config.toml
lr = 0.0038
adamw_lr_other_params = 0.0012
adamw_weight_decay_other_params = 0.05
Rows from block 14, named by matrix and row number. Rows with one number belong to one channel. Each number is 500 + 50 x the weight over its row's rms, rounded and kept within 0 to 999. All counts start at 0. Numbers have three digits each. After the name is the row's rms in percent of the matrix's.
# convs0: first 3x3 conv (model.decb.1.1.convs.0.weight, 96x96x3x3), inputs 64-71, a 3x3 kernel for each
# convs1: second 3x3 conv (model.decb.1.1.convs.1.weight, 96x96x3x3, transposed), outputs 64-71, a 3x3 kernel for each
convs0.7 095:592597463402540544519437523463444504496552531475458512545618546557597561512573478456510524514489446476512503489554484534543546494511419524580512508570508493474508462564473496581559523536488467466493453467480521505505
convs0.8 125:493521460432517506461543492531528530520562546517525560443504512432455507516466530508604470604539550506551466476501506537560503486610582409744509441397485490469479516510503467512486548530529462572571455381465494499502
convs0.9 093:502489580627520568469538426455509487435436438487538450505600447487518416514478424463484507622624305465452591518508508588534447493535484469492505499574466487527547539531485518633435488589576490457454452453498521507448
convs0.10 092:520466475570337447465527530496471502459593582526478451466405467560575497592527473512534451505483587447496466508420493520343612509483483414475417359375436514512480480467485535463414519459450468439546477475574467486564
convs0.11 105:445402514492473491477493496499506517523480532484492497426530491458531478486516482474582447448508521492464522553432430479467342522515496488571529405463436481502504516491423539489443531455508536539429508449469512433540
convs0.12 099:514472517577392364503513480486510496424492370500550495435522450451564499490468445456520541530523517515493542544475443462463425497493481424533519475608489458605522572500476568597496479506509545480450580566463470530533
convs0.13 097:434394530468445472488502482486479454485397468480472482486475495572643473503522501490500435484605467454486463511385425519495513523560566495426493476219541507421517421503517527519452537457476512515429513318544503458517
convs0.14 099:525491498548559561506498499497513509524391466492513499506443568474498534542507500507521466584474452526487460505491476517492540487459455502552465507546475531534470474425505465530539514452504535498433484554471472525489
convs0.15 090:466337546658399355537545515431491489435592537523518481532544527588590530523484528476512498469535514477467541550466438598475344505520449562518489477484476474473523483502490414603506476474546565423460558415458533478491
convs0.16 091:498451507514377461543500501450479532432547519515511481467518510458533521516507479562467442595495410543539506472429510480467484515491490427488490433635558492532470504485459599601466552487418516416497548509528503493499
convs0.17 095:537501548601361408517485490509514477553373473481516504405478517487526496484512476491482523433567601537501530442475514448540466483549523508534487546614448497542510497442481605640594519485495499440487545542482435504493
convs0.18 098:479338490509249329493434471512565501553415505509529515469434479571585533532511527487583492352529616471491459527469498521421494480487470418550493483515456461544510439423562483455450506449504465513481532451514487532484
convs0.19 100:517526567566515543501495427462409439475391545501493461488521570384456492504525496437510506607590573443450500514488489520475422444512455446460488525651507458518502540505491466554505507509539491431471530474481442574461
convs0.20 100:468569557476568522564548502515499458500443534526499470440493501444421521511561509532544478624550457546551391392438505442527456425433402494538489461554535482495524449588539446479488527508466470518538529497435457505479
convs0.21 102:484520576511500448535470493501536523477536488501561504442572498542475459421469514423522450453564609466461501474547466439582504444521548438560568501467555544503525508503520503564551509571464488602425539610610477455443
convs0.22 094:586632512572466649477510587465501502564392451516520544482500549579558468511569601460548559526493373496513520418504531520591452503520508427593523540648475499517432542502449495476573509449505459410491509366455465478463
convs0.23 107:504497532505471468493546497474481522527449526525560521465444517606461554427515530576516411562300526470498496546501434489472497437514519461559545503430531475558530494460496502446468530489477526471450464467506423527482
convs0.24 102:532488516528462453521536458560531544526449472461475461450507507550498551520522509485599529442537576466515599491520481514528470532518541518607486581492431494525518505556510489472504438540517453684544500545422440470498
convs0.25 100:518548559521404452484503505470501506488487422534593467514532480525564509494430493510508468454497451460445510490553467486454464408423448535508486614258512531583534504492501529496468506466387453500482519413508507548421
convs0.26 089:464383512507275388559483478488529481542370450551511523537509515593554519413444458474454542526500485506453496548542463385462620474494501414469491281445503404433526509469489483465418460480490527451460559189464521504490
convs0.27 095:516433462417305353480449420495487505481514479496449508475556529452533461463492473528468493241547745448525485471460507509537518470486490456546481434574437531606522471475520420470522532475476469500552582521538516478506
convs0.28 093:357563556468504518523485496425408524511498498475478482561581498492414411459456517480463513473534459501544524514546495441412502502470481464482412434366475477419472430604541540536465496510509517507459519462515495458504
convs0.29 111:443516485527500494471567526455462446491452472488435492510474499483478530461509421511533469535555527455505410472447513468493549434488559527504460508436498472493459538526516566446493444522561529538467524523519528574506
convs0.30 091:505437523551363294476469498528454521416483489447513550487494409495506459402458503440484562547534621470530504527493433601491459474501516474595514535657561507530505532447568521525553497475491513554521535489352539536521
convs0.31 090:484570569475604422484557319461507516492533401508490483473560513442398426496489537466514477519578494515533538462455471479430679515515493470524450387489371445489581501581467446495522470463504483532488455501495489532470
convs0.32 103:545669465518427493473491466482539496525461478463463490541423473510453479524512536468358441552560561457486521431411471522506583490506487507517509467485495467521486518519505479482499511464488499530514498498504492525458
convs0.33 092:466414510499512537494538490517462482459398525537504521441499505530491544495495512517522472483426507517486478532613552410399445467422465462386476454209400499436485450441489533561530487506525475550441469346497515487510
convs0.34 095:537444476449253392547476535467482447575512509486504568592403400468505543486518549563553448432401526485486530518472470563505388515543511503441556410487594500512498412365479458461516494450468536609498560445444473436486
convs0.35 097:485497559480419423497515516453491445410456504507459491445564518403452494532552521493500513603500438518529486520515464503498499484414510522493504446424590489428503505447496510563541523502530548591523452448406494500529
convs0.36 109:464518454453495482454534520515444467476437487483517506460598506480530443494502442477521523582561540495483483516475526497474570520501527487512494511411433469546529534494512509541545527495477529659515333428576497426448
convs0.37 111:535338489536566553544491599480569500511424496552557543487466487514562482493418449441489483524528528509454436526528573518443576496517566511449476476710561436473401539515551535510505519467523462601487448511554487463555
convs0.38 101:511515478477493439463466393533479460570476490534466386482537486416470452458471494525456529526474527499449494472459508476562507537607539528562562447627536418530487503491522462474463519588532447502505412454491448493444
convs0.39 102:509477450554516437447469510477511502464535544437517476539445456553601463522562512443521448505551527445492465460486493545443419501457511470330519553443513484514539491447481443477537501549582450484414605647491452562507
convs0.40 092:559472492485459429482629627479488512439387521467504463488484515488492526538530471567513551530482498537483550493482494509510510451476530451568598470476554563465483544524461386446420546572575474489503503429511463449503
convs0.41 105:403384502411640530399454519506493539538578570466504565511511532484520502438482555391517479517569458469457472577519509546427536562484503455622410426583499534459526423503500457560562594454524544435496459500557477536486
convs0.42 099:507512494514533472447533517519485510522423461527461555561630511430594468442391468494491479460654554505464488462472485478456524435473503495451474586449428510482474536533471553523533619430472523457488523410472558539521
convs0.43 097:524476483544592485565655410484438500520537459556557518522428367435528428429416477488474531418406389428553465546475542471367501486469553564610526420496487455479460449457493445476513550506504524490496459488448507543475
convs0.44 117:474514505428540607521383526497470440557606469559620577474522542509570559512502479530526490490570547485503434494505455518557601490513473474397562535570545503538447508478488546558510510542515457486497529596552613474460
convs0.45 104:509541580538557537507495507429459490471533559453461445444518501496593435508502474572510436574473457385438485489531496465509516502520500468473513570527539567484442519506576519509496582551548397180607535496465501524483
convs0.46 101:555409454394740422462418573552515485498563506486490505513539498501466491536476491555528494470559556513483462501508515479346487513499501499528477527511512509486490488433524524565523462474523522549505506513514527497495
convs0.47 104:493430467528611413496534466490537529471482589481516493448416539551411437521519492495439555539606415506541444459524560499414531478464450509514481519475473522542498475459553556590420464493515500491478459452591483510495
convs0.48 096:548440605580465348518466501483496472548497422452484438540578513530489415500574489440514482498591546445493404502548506505627446488580560539453576476572577487502522522518505515533570523516511523460375617567422568512466
convs0.49 099:484509520527618396505494479514525510558562582495567512442435487491333408505506517498505505451407468529530495515491500480513441484490488493480465459602485492494490496520552553550473454463537520513504470393455468353450
convs0.50 093:450243469502558287501506493490564579481477560524500494486480482454564565456484502449421506560576434498443454511545475500489374511545487481398519488517562502527476458390521534460485509466567524411545524424395474515481
convs0.51 095:429284522488454405540504446527488498446388566487467529482465470512474468525529529421430519456527515508572479513536523443456451461489480412302518504214481526558473486459543563563486499529474467463508496458509502457480
convs0.52 095:476451488421409457490464493482489507460376425515417522474586527467584446457514478500497465459440517372456498504535525461566567476548525503494490434225519520420547562548532557490504520442538546429446507623506564681451
convs0.53 105:560486451563510348537504450494491529542593628464535568475517556469414532601458465482534537515672476374547526545495509533540575433509529434486507526581514490467518539505484514521489493417446583464372462577549488568502
convs0.54 099:549526607520431503414516474419457439455414477528428508524537539590588479474510466557550468500589561483495543412491442524420546542443520566666525402486474506402541456548537544573429581498489484506447489570461511496477
convs0.55 114:454490437445462421448474422616605597577557521602562542473461500479530500486512427423601594470668556548632533404458407474545501466513443465423401478383444478505470446452447524535508493509460489476493449492521430524471
convs0.56 092:493391572503516449506511498544662581446443504521470499453414526554605513491530462444367435493400506499483506550603481492489496473545484503369491517412461512492521535573510500558585504492453368356452462347474541493478
convs0.57 094:546488568511376588483527483492439478475447386434476488511517453489518560499485480560503458588451415514513503469503433428466566509493524508557570421535569486492478517501568510511591518539564439478510558483577491519525
convs0.58 092:521502488600485506567523467487488492445501450477455501468527489488508435461488482437503505430480490505577534522534467536513458512460469444504501571481473550507377518494500562551634455512503506473525506501464548483469
convs0.59 100:499523481478510573507400482577545480500463509530488473591502499547430469545511459548479528459611476514564515506506498431518426439552475450520483461525530543504543504490473508521432474568535383478461401415451549517562
convs0.60 091:513521495469480502498561522538605469555553501473470487444338519501493463477508454525330500447555553472503461453531512481573527463530477503434455503334408514521484431475503523513521484476446544363558478385521505488458
convs0.61 098:500549497563589506613579529558528529576551521559556501521451476519523486508527493380616474431570512516442467492618503454658547495576520512574500504427462539476528433486483498472508477444597453532406413573480504562466
convs0.62 095:434427578495304482547540499513543501465465486473526496494564508539583466495475502538576476413456466487496471456487508485497472520533487494423515512188458556455512497498515519515524456503488496470476495313549522505486
convs0.63 100:530484490541393459519520532491471536610539480548491499517479466397557561578440439511525420411601561478523450498480507506436481502529485457483500446490472529507500454393419468357385372367479542495458460377563514533495
convs0.64 111:506508482530512492450392464516477446427532524491470493508454388520519497432378449456537428556535605493528530544533519551573575520512517451534458586554534501493503491525552564538602543510482550488415546705589502572548
convs0.65 110:544454464456509469445508476523543485525485531553492530498386490440381467536388454440533596452537499471478412505435497408350458484478475436658458520523532519446492510387482479414471445427544465491531513496483480513465
convs0.66 091:462390602551467364535511497510491428466470501540458489535501458493520524454513495428477471425442462489520554541498526530501501493516487469403500544435410469472533494486511492572498523520520536522509427465428510517533
convs0.67 100:547449496543547493536489528489521499531447472518487490529547494466492528467442476427559547508617558453450496511444466527467464489481550474516500513390492479475494473459498540453431435507557466479526605578410442500505
convs0.68 093:516490504526496495505525501526545484455438464491522503533552478560475489499484491616545444490542572513508491463452493499482487475528512473569485539651516522546475509514482442555536507533515507452505527533485464514529
convs0.69 106:503468497587664430422529523496486485508454508418485496512538519439481491406405497495494505691366388527484494494492471426402511544556476487467507550486473487470513513500487461471473559465508501495472502512476477533528
convs0.70 103:551608426569535531457545503486507539531508443442507498403447485454436548508465544510469452517553443537533438479393511518465601553486505412574493514556499495495493539488466552509474548481536443486454490458541426521513
convs0.71 093:446402473542346405532457402474541504450511477503544434472456461487483570539488511505523493480481547567504455474417484443479591489469535462568514530620578486561512457510486523577502458496428509488536545518578444522449
convs0.72 093:445326432481216356457447458538536553530510538503488576497439484540536523455483502479560532590577458443450543552451438631292304602485495411531467423514500470579541502478459462483467531439452546505493390412496474522487
convs0.73 085:521487410428551484495540510480377526516532529461507550531453515538521514584557474450369463536439478463458478449459490497517476479482488598522562477403593513536485525490517387479507438484469467430501470580463491542449
convs0.74 097:456385463477332423433488504448498512489511468523631535483586482492544558499438528518477503586552470457451511452506543496445513525470511491498535482548500507515460505489488477488420499449532440621454443543547493507544
convs0.75 103:464537502373460516496533560514539537396431500560480476463466524474581500519537518472517486539582473587572487464550471450664512443552474439352461551501547490496548510492475530463506481423509396403469528538253470498459
convs0.76 103:462497425511628416438454438469571529463448462479502462514529485462397403421336422512487460534588521476504561495531514480486527544546501443493490482465483546510533528478444496518439521503520461506430446621558530556480
convs0.77 109:519488515522403472533540488497505448480644527515512485523484467518416537454472501502499510556445487473431473476516531470560503510516452511439529475526541505428511512545517485349445427284463511448458566454569421414538
convs0.78 103:510417471556417395532503512460436450449413460523529513462499408468480535515504493499488569500437632488507586523480534541413508551482562517637462496557425499536493477468496507488435438429476566621449468504542506505479
convs0.79 088:553635496513337505530504538534584426572494473487503497532456555471518476533537511467573432418537455433513461495484556512564502497529470453803485452390500515517519418548524587470520482487510520590529478462464447490489
convs0.80 090:514522440471559527435438473507490436452486529560497468530547515540441509530490492496479536491440483455494459402509552488536512536579477540556530439522563437359465519491452553554458528626510525448529476561493477463458
convs0.81 101:486557576483545415508515540505499514456554503514484479553532492544554476503491456492458522439444706490527507480550447489477551457491568501481476517611566536537466489503488531606550492533469506496472519578493469523503
convs0.82 135:499494496437480535427470502483516525530524444486520448516510509495463515471454526450506449505539446459482440509490486519484488526493442453467422401514473427469465554516469532540504532535512510531478468517464474476443
convs0.83 111:487542536447581530432511514514540506575496503529610507459424514594509473508514531453462429458518531503408445486561482495483521441504464504518427440489479446419456479509473454599510444513557468491504526542526474521529
convs0.84 096:472497510443445511475508514533500476561449527507466485519442493463500568537519516496509455500613590454502488488505511386603543402520508520460405358477444524543495529489474453435466538496494506437576427455588492490484
convs0.85 101:431470456548455495468482488543502505495557542502449506569422524524532483478555493434499494512475491526592479526519499482507424516460517479455526545444502527521437535523474518525534589565553499468617532338447530514499
convs0.86 092:540466556507185291515490439497449532486562455514515514486489493559510567502549509530543481416449623504515498436449534572473449521522460506426514421473524457539503479450512506526562475500459518509471402305415520487477
convs0.87 098:487452516523650509454504512478574559566457462486503471438470602438450535502522455558509519483546553541447503427534492408535514506599532542600530415464479505533466457408518469559486468467538485601587481472481434494503
convs0.88 101:507537476507516660497573518484518519473479507504446456455424519499476496534517487470509512408586504451569520487509511554513448523461512526534509498456408511529491478516475495557542502530520514556530517520558401479548
convs0.89 100:479551501497471444527445471496467501514490521529483518491540505484498465493421473531501587439606551480589479504433508509375566494439573526514491538382468513481520472471483498483540521478470520498549569473531522482482
convs0.90 110:509476422486433380480473481516487542484521506506502510486503376491455414516471511491459543427421565506510505452493498491462507465476480494461557521454470495509489489516517510523458529545513511530492495490497478498555
convs0.91 096:553600468524542508485496464487407484546506456470504531509536468509413451485416548508522439506517484502525526507505455464584517530441480518480445541757544555451530517549499417416466518527510509529461471549530501516513
convs0.92 105:561478484539438556453540458533462464495482573529453497379432589449422396540451501437514477513573450465476449535513493565383406500518525508448474472533501507540529584506502558743569579471528611460461469442539527552522
convs0.93 097:469432508508488482483447476487438506537510540485490538528488550422452541495510529444520510578616580450523507529499476511523504514493480493471483507541569526505514547468574493486546570465449504505487488554534431521534
convs0.94 104:503501460460450454507436536531559548487562522492495473418507598439505501539518495486452500378479482445508429531501471471555517458502493502525548462533609434496538528466520502471509496567515476577560466454491469385412
convs1.7 093:504548498444529486406402503494554475405477485485559457498510514558605496551510488580533586400408460500546516545476483451481518484446465445550489443351452537448458448546465500558495456475585603469517467508439488504487
convs1.8 101:446485430555468476550498484512474486514466482469434601458464503491509536533471499562533522490474436530480455510541593583333509501539569495583451593437477542447510558488434477357498514482444541579469592525550412567539
convs1.9 108:513546497387517418485510453534511463371562552539499484552532463550460472520493499538461525467461441550497477472543474487520423458477486443455485416627569535501534467544498594303453503471492537593468513570539514483551
convs1.10 096:491492615530526520451538479516511470513397617467485535506475446518587396528617459508525482490611433470417545513642547543573431549488452480466532560607599513418597488514539531568431550587550530561441428475459541540485
convs1.11 102:583431540540485558531541551513458510524429598479492539445563501518566567473479465510502456462608504510543526475597529508397475500445456472394463514447472475496506487467472506491418581552436506533485395401436535494543
convs1.12 095:444519551445438624538451413564480547516464388499481493550448470415490522480465488478513492578499514526483506531551478531525498536428502448481495425533413479501439469580504418531587551623439511490512540505528474480489
convs1.13 110:491466521583421489487531480488511451471471551513456499490530538511327488433487502545603518473441514511582473445461417545463387533535561544655470470559474510639444468531492526481502502456533456470539540629498543476466
convs1.14 107:526535508435471486410510501507475506528582541516483485506500476460467492504533518534545471547485482530531526487481524591288527521451495439455453565591518602486537479482488474529531470558485487549494544620462472605500
convs1.15 111:558425506537428470532479485491542471483530551527543494499490455520427596462519479490438526467571476554511538525508435530453405506557517482543489426411581520457557489468513442521590520494471475485474502576472478609528
convs1.16 102:489462497513551488501478520530441393469549497566497457511553507502374480479462494501510489528465437542498474506443508534456441506478524435483471523525573509441495548585484463440431512541429477521541624460496413440447
convs1.17 104:512491435482497527546533417525467505447542478472500516435480533517429572523542469456494486442380626527505525496468544478380532433465595505470441530533548561539374477530470552524393489477493525492526561451496513523510
convs1.18 102:482584516472524390431587486481466489478501490527525510447516516496481345486540494483513478495454583477511549486470472478444519482516492513496455520491479506468656521532503558500500463510524508530573399436554464475509
convs1.19 105:511478463542537449468515506422553534613484521555549537488496441492522493402484449475459456521541446514534506553444498538504581576554462483610513497426543516473602460425542469483422494464479550493501442511550458468490
convs1.20 092:499369495629489448504420551492417520563557523490469449530385559462490515437601554489520450561435481554507426535518516504564517495550544561501453484522478459508394538498477492430456519453503466448491494576471485562479
convs1.21 090:501407478486488556503452483503364477422503544472572522513495513459545526454513520465582540468491571458471484455478562458541420534469491510508496518572582502476518549479449491551493483516496555487482444432420475527510
convs1.22 104:454536497394521417479404471423526476543526513530476403526520504432532457520515531479522441542440547428475515594520555508427535551517470594459557535398518482568404478515528502475442413497447524609490538470567570564595
convs1.23 108:481451521488475500438491441508498490493403469467481386490536380496520620617489503511574537499480532496458500498489536454562504458460584528460560478439494505406433499489505464553437423460538475514513511403537543433512
convs1.24 095:500468541516515441472486491508476587539581592519523455580528476502483433502517465501480504491460466468459485473505444563586437541498469379536520514561512547481483507498477465458457457457489482542479539490498395427480
convs1.25 090:628315538504528504478476474539500449410508510521498498480564486450381482526519487584508516440557475524493479570512480580449481549493528323410462575463575503521488440483489586456470535488483490484442591560520529441508
convs1.26 108:546427515558568438483603507485536470657547380483446488548517525482459540508500515493477508554418455487549502511528471431414581531496510530520513481438519462561530508479555509547475460540477476459541548519512505493488
convs1.27 105:463478509569489683506533558486555572504604530473492493476427493555481533532497552515495528366499696453540485469510554491525576467494510424559520539485464554479489509489468450581632466527427479488509421475468565487511
convs1.28 100:488534526410446521475516528455502482526461545476501538522485552504459475484383525500474543527469534525571524540512488462541568527474570487453462464488484468585444491517498499444494440407495508526527482518509441387496
convs1.29 093:502490557409572581463518553566502492525573591528496520467474487554579481424557532484505556432463504534518476486470562565525467426599468517501478568485512535519474500496469460477441440538511520483505455497386498494520
convs1.30 099:565462597654543366475523501545476468565606561516457431522444482464437552516595566482515469484498465483532463439521516496395431492494490498512534488571593511482478493517505524475392465553516479492460617468465485512493
convs1.31 103:541515535573377478432438512443561460632508468415562471468508524606557455496496494539517505450469465523496506481501481254559487545503509472486505451604484586493480484492540566506515519467510533466509542495526488501511
convs1.32 090:528460486546543491452504474476499482495563462484488500521501535494476591492431485459510514476475538527426443522520512495499595491518530433484485457502454479428524437464438500575505532583470449512518485485464474448520
convs1.33 105:507443447530501495506537471555558480441585514551495509469483455555360521423481498441510545503476501553501476477536437526581591405484447529545520542470502451693482448493485448415513505501474496451531570539468459419530
convs1.34 090:483559537474391528460486590477504551452586482527489448501575514534484391533461615508474465469393385490472518559464450402474532480460528504397480520569487492489518503563512592507381503500482536415497418451554573545488
convs1.35 098:499468456568581496476544485494507500541498572490544540474490473521528536458414480520531476498455488497603505494480447510510426508580474521470510451575578411581589511507525539529493401515584494517462512617475519405447
convs1.36 113:483513559421506467474578544518422519530354494468517515474493508501622598526426541509590484544541534518490484586530499553415454495464474523515545419423562554512467432446534548627555551535525534637483460525395482502495
convs1.37 102:504443468471566539505518475475563518411505558520363502500583437560512472473447502551573448468540539519394471474557515480487489527537502504506507568380442481561499439511503471402443529573547481529510531433525539477511
convs1.38 088:606504546547516449507551463485577500618492532515548511500541490549518603485452518616584468490460467460574462516476539507434470560496563500415516554480481503513512460516435491470401461495484460513601458463482569491481
convs1.39 098:521466574552423495483450456553542474479506558423427475484511527568428420470483483454524563450473522476501546468521556529469496468529502454405455489681641460551455506445485502581563482510498446436445580436477499505520
convs1.40 100:348496542543490567471468468554454533479568541496512504498623489481464421479438475553512470537465516414475515431506492522509516536500569476493466529638463518439529384405431612613518543442512531520538421581519473469526
convs1.41 092:445504476536472571514489573479487443481443508497494585481540487510537461461553460424480441479570446476516491558497588532588548494436494492461444493532466457502537528483452510531585540444586560439446505454462559457437
convs1.42 092:582540444507535508410487504587563523479466522525514505503554468538512597511443531574550502500646424513529542560482494498479590579474490539601419457512568487485588493508474606638422468489468529502362552497428494509459
convs1.43 114:437551533530523490529471541439481512520449561436516498563489428437562562529463567512557493474499517537530563532495455468410454461539469417521518491480468471538449451503509486541538534513472542424425516551509564504539
convs1.44 103:548502497424430506530466507489497478499527439501516509517509502507457525492426452563492509466369444588457479528415441624377483564538520455640521469484485539513528485603407466633525502439440459458491508582570564537473
convs1.45 093:419504513456551482484555470439459526467537498514526555550500481551519529483417499592541470543542438593468519458488525539503469538461496503415467513433499459392369558546483576446428503419515538548505498515504489545529
convs1.46 094:469529532501468543528509483523508520482496596529470525506520488485501585457454476531520511565478509519537465526496520513529580458475550501559545534613446476582417493468523493655486530454541437494471513424428465496540
convs1.47 087:467536477560363583612450556472487471493486488485524503497525500471488490443528521506494498519555499560472447493481450505502464487512467512474574642522433394516507420471495432569475643444449497479477502549509463509459
convs1.48 103:514496483569503483458550441601429467473591456548479523487414467505557560480417496518441528483506538446532576466479500555403487530509496494520553348478598551454536546554521560520536538444483511429425647445461571515482
convs1.49 095:403524551542439499500471492530446407454517578496522503478533484510556536492510510603594462510422528470461483496544490492495518546487483538337510445491607554507498507591532509385505476499515442584506520433515525451528
convs1.50 107:472461558632552461605645516475534497578597438478529441553475477442412522530477496465504473553440532484470535546499498497394512501561482510447495558516512529596434535481500567453487545566581515494508548536457403488477
convs1.51 116:436456475479478561480501506474519437553461468496494545472462479470553491487556505527419522472529506499514497497554504479538486499431496450527445404552460538461569495515501477519569417511466565448503450460521539476528
convs1.52 107:609485544525410483496481552586482487526544564537505490450550588524546460523434476496573542520525512465485453468525506510457586457505546497348543498474559506569410507469475557548574475355501580373451469399483485472473
convs1.53 088:503516480409520559500476433453511448380602453452541470532457446523550517465540531433486544499505489471576578546450468484492566475486480608542473453483508451443550464560453616503444457424496495494411478517473557515594
convs1.54 097:535483577585394512591428480549537562501459440498560474507459487433577501351532563467515570423466545490501445491495543476514460520505509506540505545465473510402406531498488443450516568541520557489475431455515531510522
convs1.55 060:556560529496489475431463493501493502536502510512499535545512448513525475517443433414430519385442565455573629546564503490550484474586535523477554521413446576491489571529488610508539518421513435423478452460527517470567
convs1.56 093:527533564488507417479669537460422482428714481527554456501436464581392495487609457488501441545467506561676564497451485480422504577501533522470518511580436598405550518520491571498441471501517502506467482576442492578452
convs1.57 106:572479483304649689431575496512469474545657568561547506536467450461460444452542532494535480614463475504500497447527526525512510546463510516527516454437468490536402452453502418500457385488561450454509593395490544466591
convs1.58 107:575447488508495456471551453491426514559489542482521508508391527399461572562546483464570511516482521488494502540560454473564471501491531462465593547488488560575478568448528444376448541554524506513533536366576498439463
convs1.59 098:503601519555422398557499465584459463509647539535442524480436473556439449426548396458444501415361503542546463489469479558521514484503604434446395510475515542517464477492443549412490572476503556480479446609508486585620
convs1.60 099:556510502512426527416502503502546426453588457434505487562338518471524510523565524469489555531499507558515552521424480432478528474534506556552424454522463521499463450466457503496534504535484589514531433535363489558442
convs1.61 086:510540500524436504491430502437466473426414413439530454480560438496538458527582499574468440519455510472492545452440506490451418473499476461527572498509448523410514472455562432419485461431570656487534577455543487624501
convs1.62 101:500483513537465476519535552452493455534710550522498485490500506541386472487373477544563546540466543481453457491422533432526668527616481516459495480445406550612418507410462511659533490503461500364510540610535534482541
convs1.63 117:501412560575411364468575492487515399473436558485461576496550496511521452466541540475500499528587523504508518484523506362482581514496497487554527421382518518452524524523468548621480492492531487504473516459451533510445
convs1.64 094:482581481554622532478533501506496492513534525483565470528497532435523462535455440488519476487549494508512507492487576385408500559437505502447519528497517623513567450478540525571546529489507419453431505371471554531524
convs1.65 124:429479536505520444526549488466424445507522525504550510517459548481433465448449565500541506491557460591531461447509474538589615480371521480609510473552519490468453554455464507502530448524536579480473496424423479475557
convs1.66 100:475479505461472480503484564554555477509540551431527556456498429415631540505460543490522589537469430525470476546509431435447480513509504495461554538431503468445584498473456463446387580541488420452501490442526584566462
convs1.67 100:445519464361637485483513479506476478418409475434495430522509519388380531460468470465472504480540527471492515483508558532533590505440581518452448430547373515547522483517504479517470496555577571505545549465428469513470
convs1.68 108:481556516572506447535624544471544521420484531566541497489497518525475482513543435538502481472444471504453446543504491481546662439504453514466543497463442530487522442480457477585747563446363445537503542526545498501457
convs1.69 092:413427497551401467505530432537519554452469480499554506458470473503540529495444447514504476516498434462480483508521586519496636484550541505329566558627413485573480498524475422633614449477476505477414497480427468458475
convs1.70 101:523313417563449541524498444533553501447424478546453421442469512529584508570574503466448460504612448519493481450489456452525547536509449450562517629436406458440520542496523476436554493496448463514555499447511540484497
convs1.71 104:527518451487495501525439463502551447399504514487543536445507523524546503569531511479579498536482516502457481531471492409570512448526518504476537524464426422514498478436533523564501555425526487497496405509583535493483
convs1.72 099:450543512653650392394587601478500498495422489428503511576537542455382494568555462554557523496390418500499477541493448622542404536499503552447545489488460491504572536496529658561487502448532541519482460530515509545473
convs1.73 111:465503482493381572572463562443486529499458526479547538509502448395610568523570455492469501509473476540481557554508497542480533516463463570541413473433632482342471486501549546513522482523444496440501562396551504586489
convs1.74 099:501414459569552489437636432489360514568450500523456514509481559489471518463450475455473446503472567494479480526505490534487495497505500491522481627556525485526418459568487430666540473481496507509525502414546530451521
convs1.75 099:472416469548527612462501513472586558574587506517556427501455516447612560521495538472488489489446449502462451490437484482396549463488566465514463473633426419489409522509518523557534493480468523581448585520494554451503
convs1.76 100:484425403503571585537425544425567476509548525402530479519542512394493504453529516439461469547508491489475498529566497500495532542539462590495552559460513547552452511532505487548515443406444454386445481510497532492541
convs1.77 093:501556533483378467465424479504395544446568421492456475462653523489533530497520548529498497491537477488507536481501547409545536472485474552488631540440425478493525454449422499552513485467458482549494488545517485511559
convs1.78 091:606549448524577446448515479503476551549537609529443510463446440501366467491447577451511566459452491455481459454529538532574444473516493434442479600530446436503509479492445544450447418509515504515452467471505484428519
convs1.79 089:536457494508485474466422503521490517540536531515429508533402495509647514524482525512525505498529415396493458484559467494517511464441492502507491467530599421399458450511530455603542539603515513499544439450498557600456
convs1.80 092:485610537536500469500569479588510556459652494477482533528462502553403471424475570504551534495326505485544450503522523485545514522557563539452570534643513485499465498573534459368486515391472625544573441419534498453488
convs1.81 104:396543533483506464480479507542505530531503482493422507531492548644498428514510483480545507386619528532508551466487502542589440524492457482396464452350535544502511449465474447368521516489497451538512536428520545494478
convs1.82 073:573615595497450516423437478465454423592581481515525478533459414557514484506442488539491517499463527520492534490487447420474508480540480488494489454485490435533517510599503501597499434484501508658618459540515479483445
convs1.83 095:520429379508504378515559439470430510456479429505561539534525487539600525531543462470502518518448467534464497560485403520492507481565527457481423526501373496565525519491449516509467465429609555515563502438556532491532
convs1.84 106:532437486548551469493517526558429520518566444529461533455462456504498399471474507570495473458427482504508469439547607472322502421475533475530488534529520584517463522544593477382512535474493501525441566430563419482579
convs1.85 102:437517552465455565474503440452457466569572501545449558529483489514382481534493555563406452518493459452445419522505529530478511435496499480488478531643517555485558523531551465525522464504473555534579461551530445520499
convs1.86 105:490521448519472396491503477491540524479537468514498487455519501602409428486481477507432506374447556502540487531392465540424586511520484528495538452643398559449541447438529591482606498471501539504475563523595422530536
convs1.87 103:532455422461481552489583523565568573503536609508440526510462483624475569527517536502435479485472500498467464479447472454505613536480471507459473509364491455539506439554524442595613539513480501521574490510559543483572
convs1.88 104:454578443474494517538459497515569463481496543502501471522549426466368531453483472448422474448487516523513521474449421496451483486465494552477481603441571518418556511484454572458472522494623373407540529494442525477444
convs1.89 101:525554411492574505488482483546447453396530480505512516587522527486535517506435499499449477506485526570555505403548526512527537513584470479495520546613523476480481480515514536428440541516486465595513447452477593529471
convs1.90 087:536514501547488489568573427489452479485478496437567485432512520482450484473492486460521436440455413533482468468532506518449497469486464428472476400527471423565475478513502428556442469481498475569518430571518425567575
convs1.91 108:440527443468466431522523477493471486512525513478569522477566489464494515502390503452556522549528520481535509495531472571535542494422529535391547580422507534501527483487504496572447518503537434515439502598547511519434
convs1.92 114:563520491483496574499566554479486526505549446496512416475525521524495581549565435461483486461485583515533476541511461531457567462475535544532502537364414453534560490510526543537596533539501485494477544536475574420471
convs1.93 110:532591527430484482453531538556530540536568523516449517559475570499483529440550465450473456458532514449522465448543486400502486542504510486521596463442414467517446569426469562420491461396436513560540572506547442513554
convs1.94 097:454479505568462515513509498485422465442300514509452428405481491549542576513550556557496523562437508565510492510504505469392429540544475481522524410520471429520428412493573510515556469505499597600463508611528528457506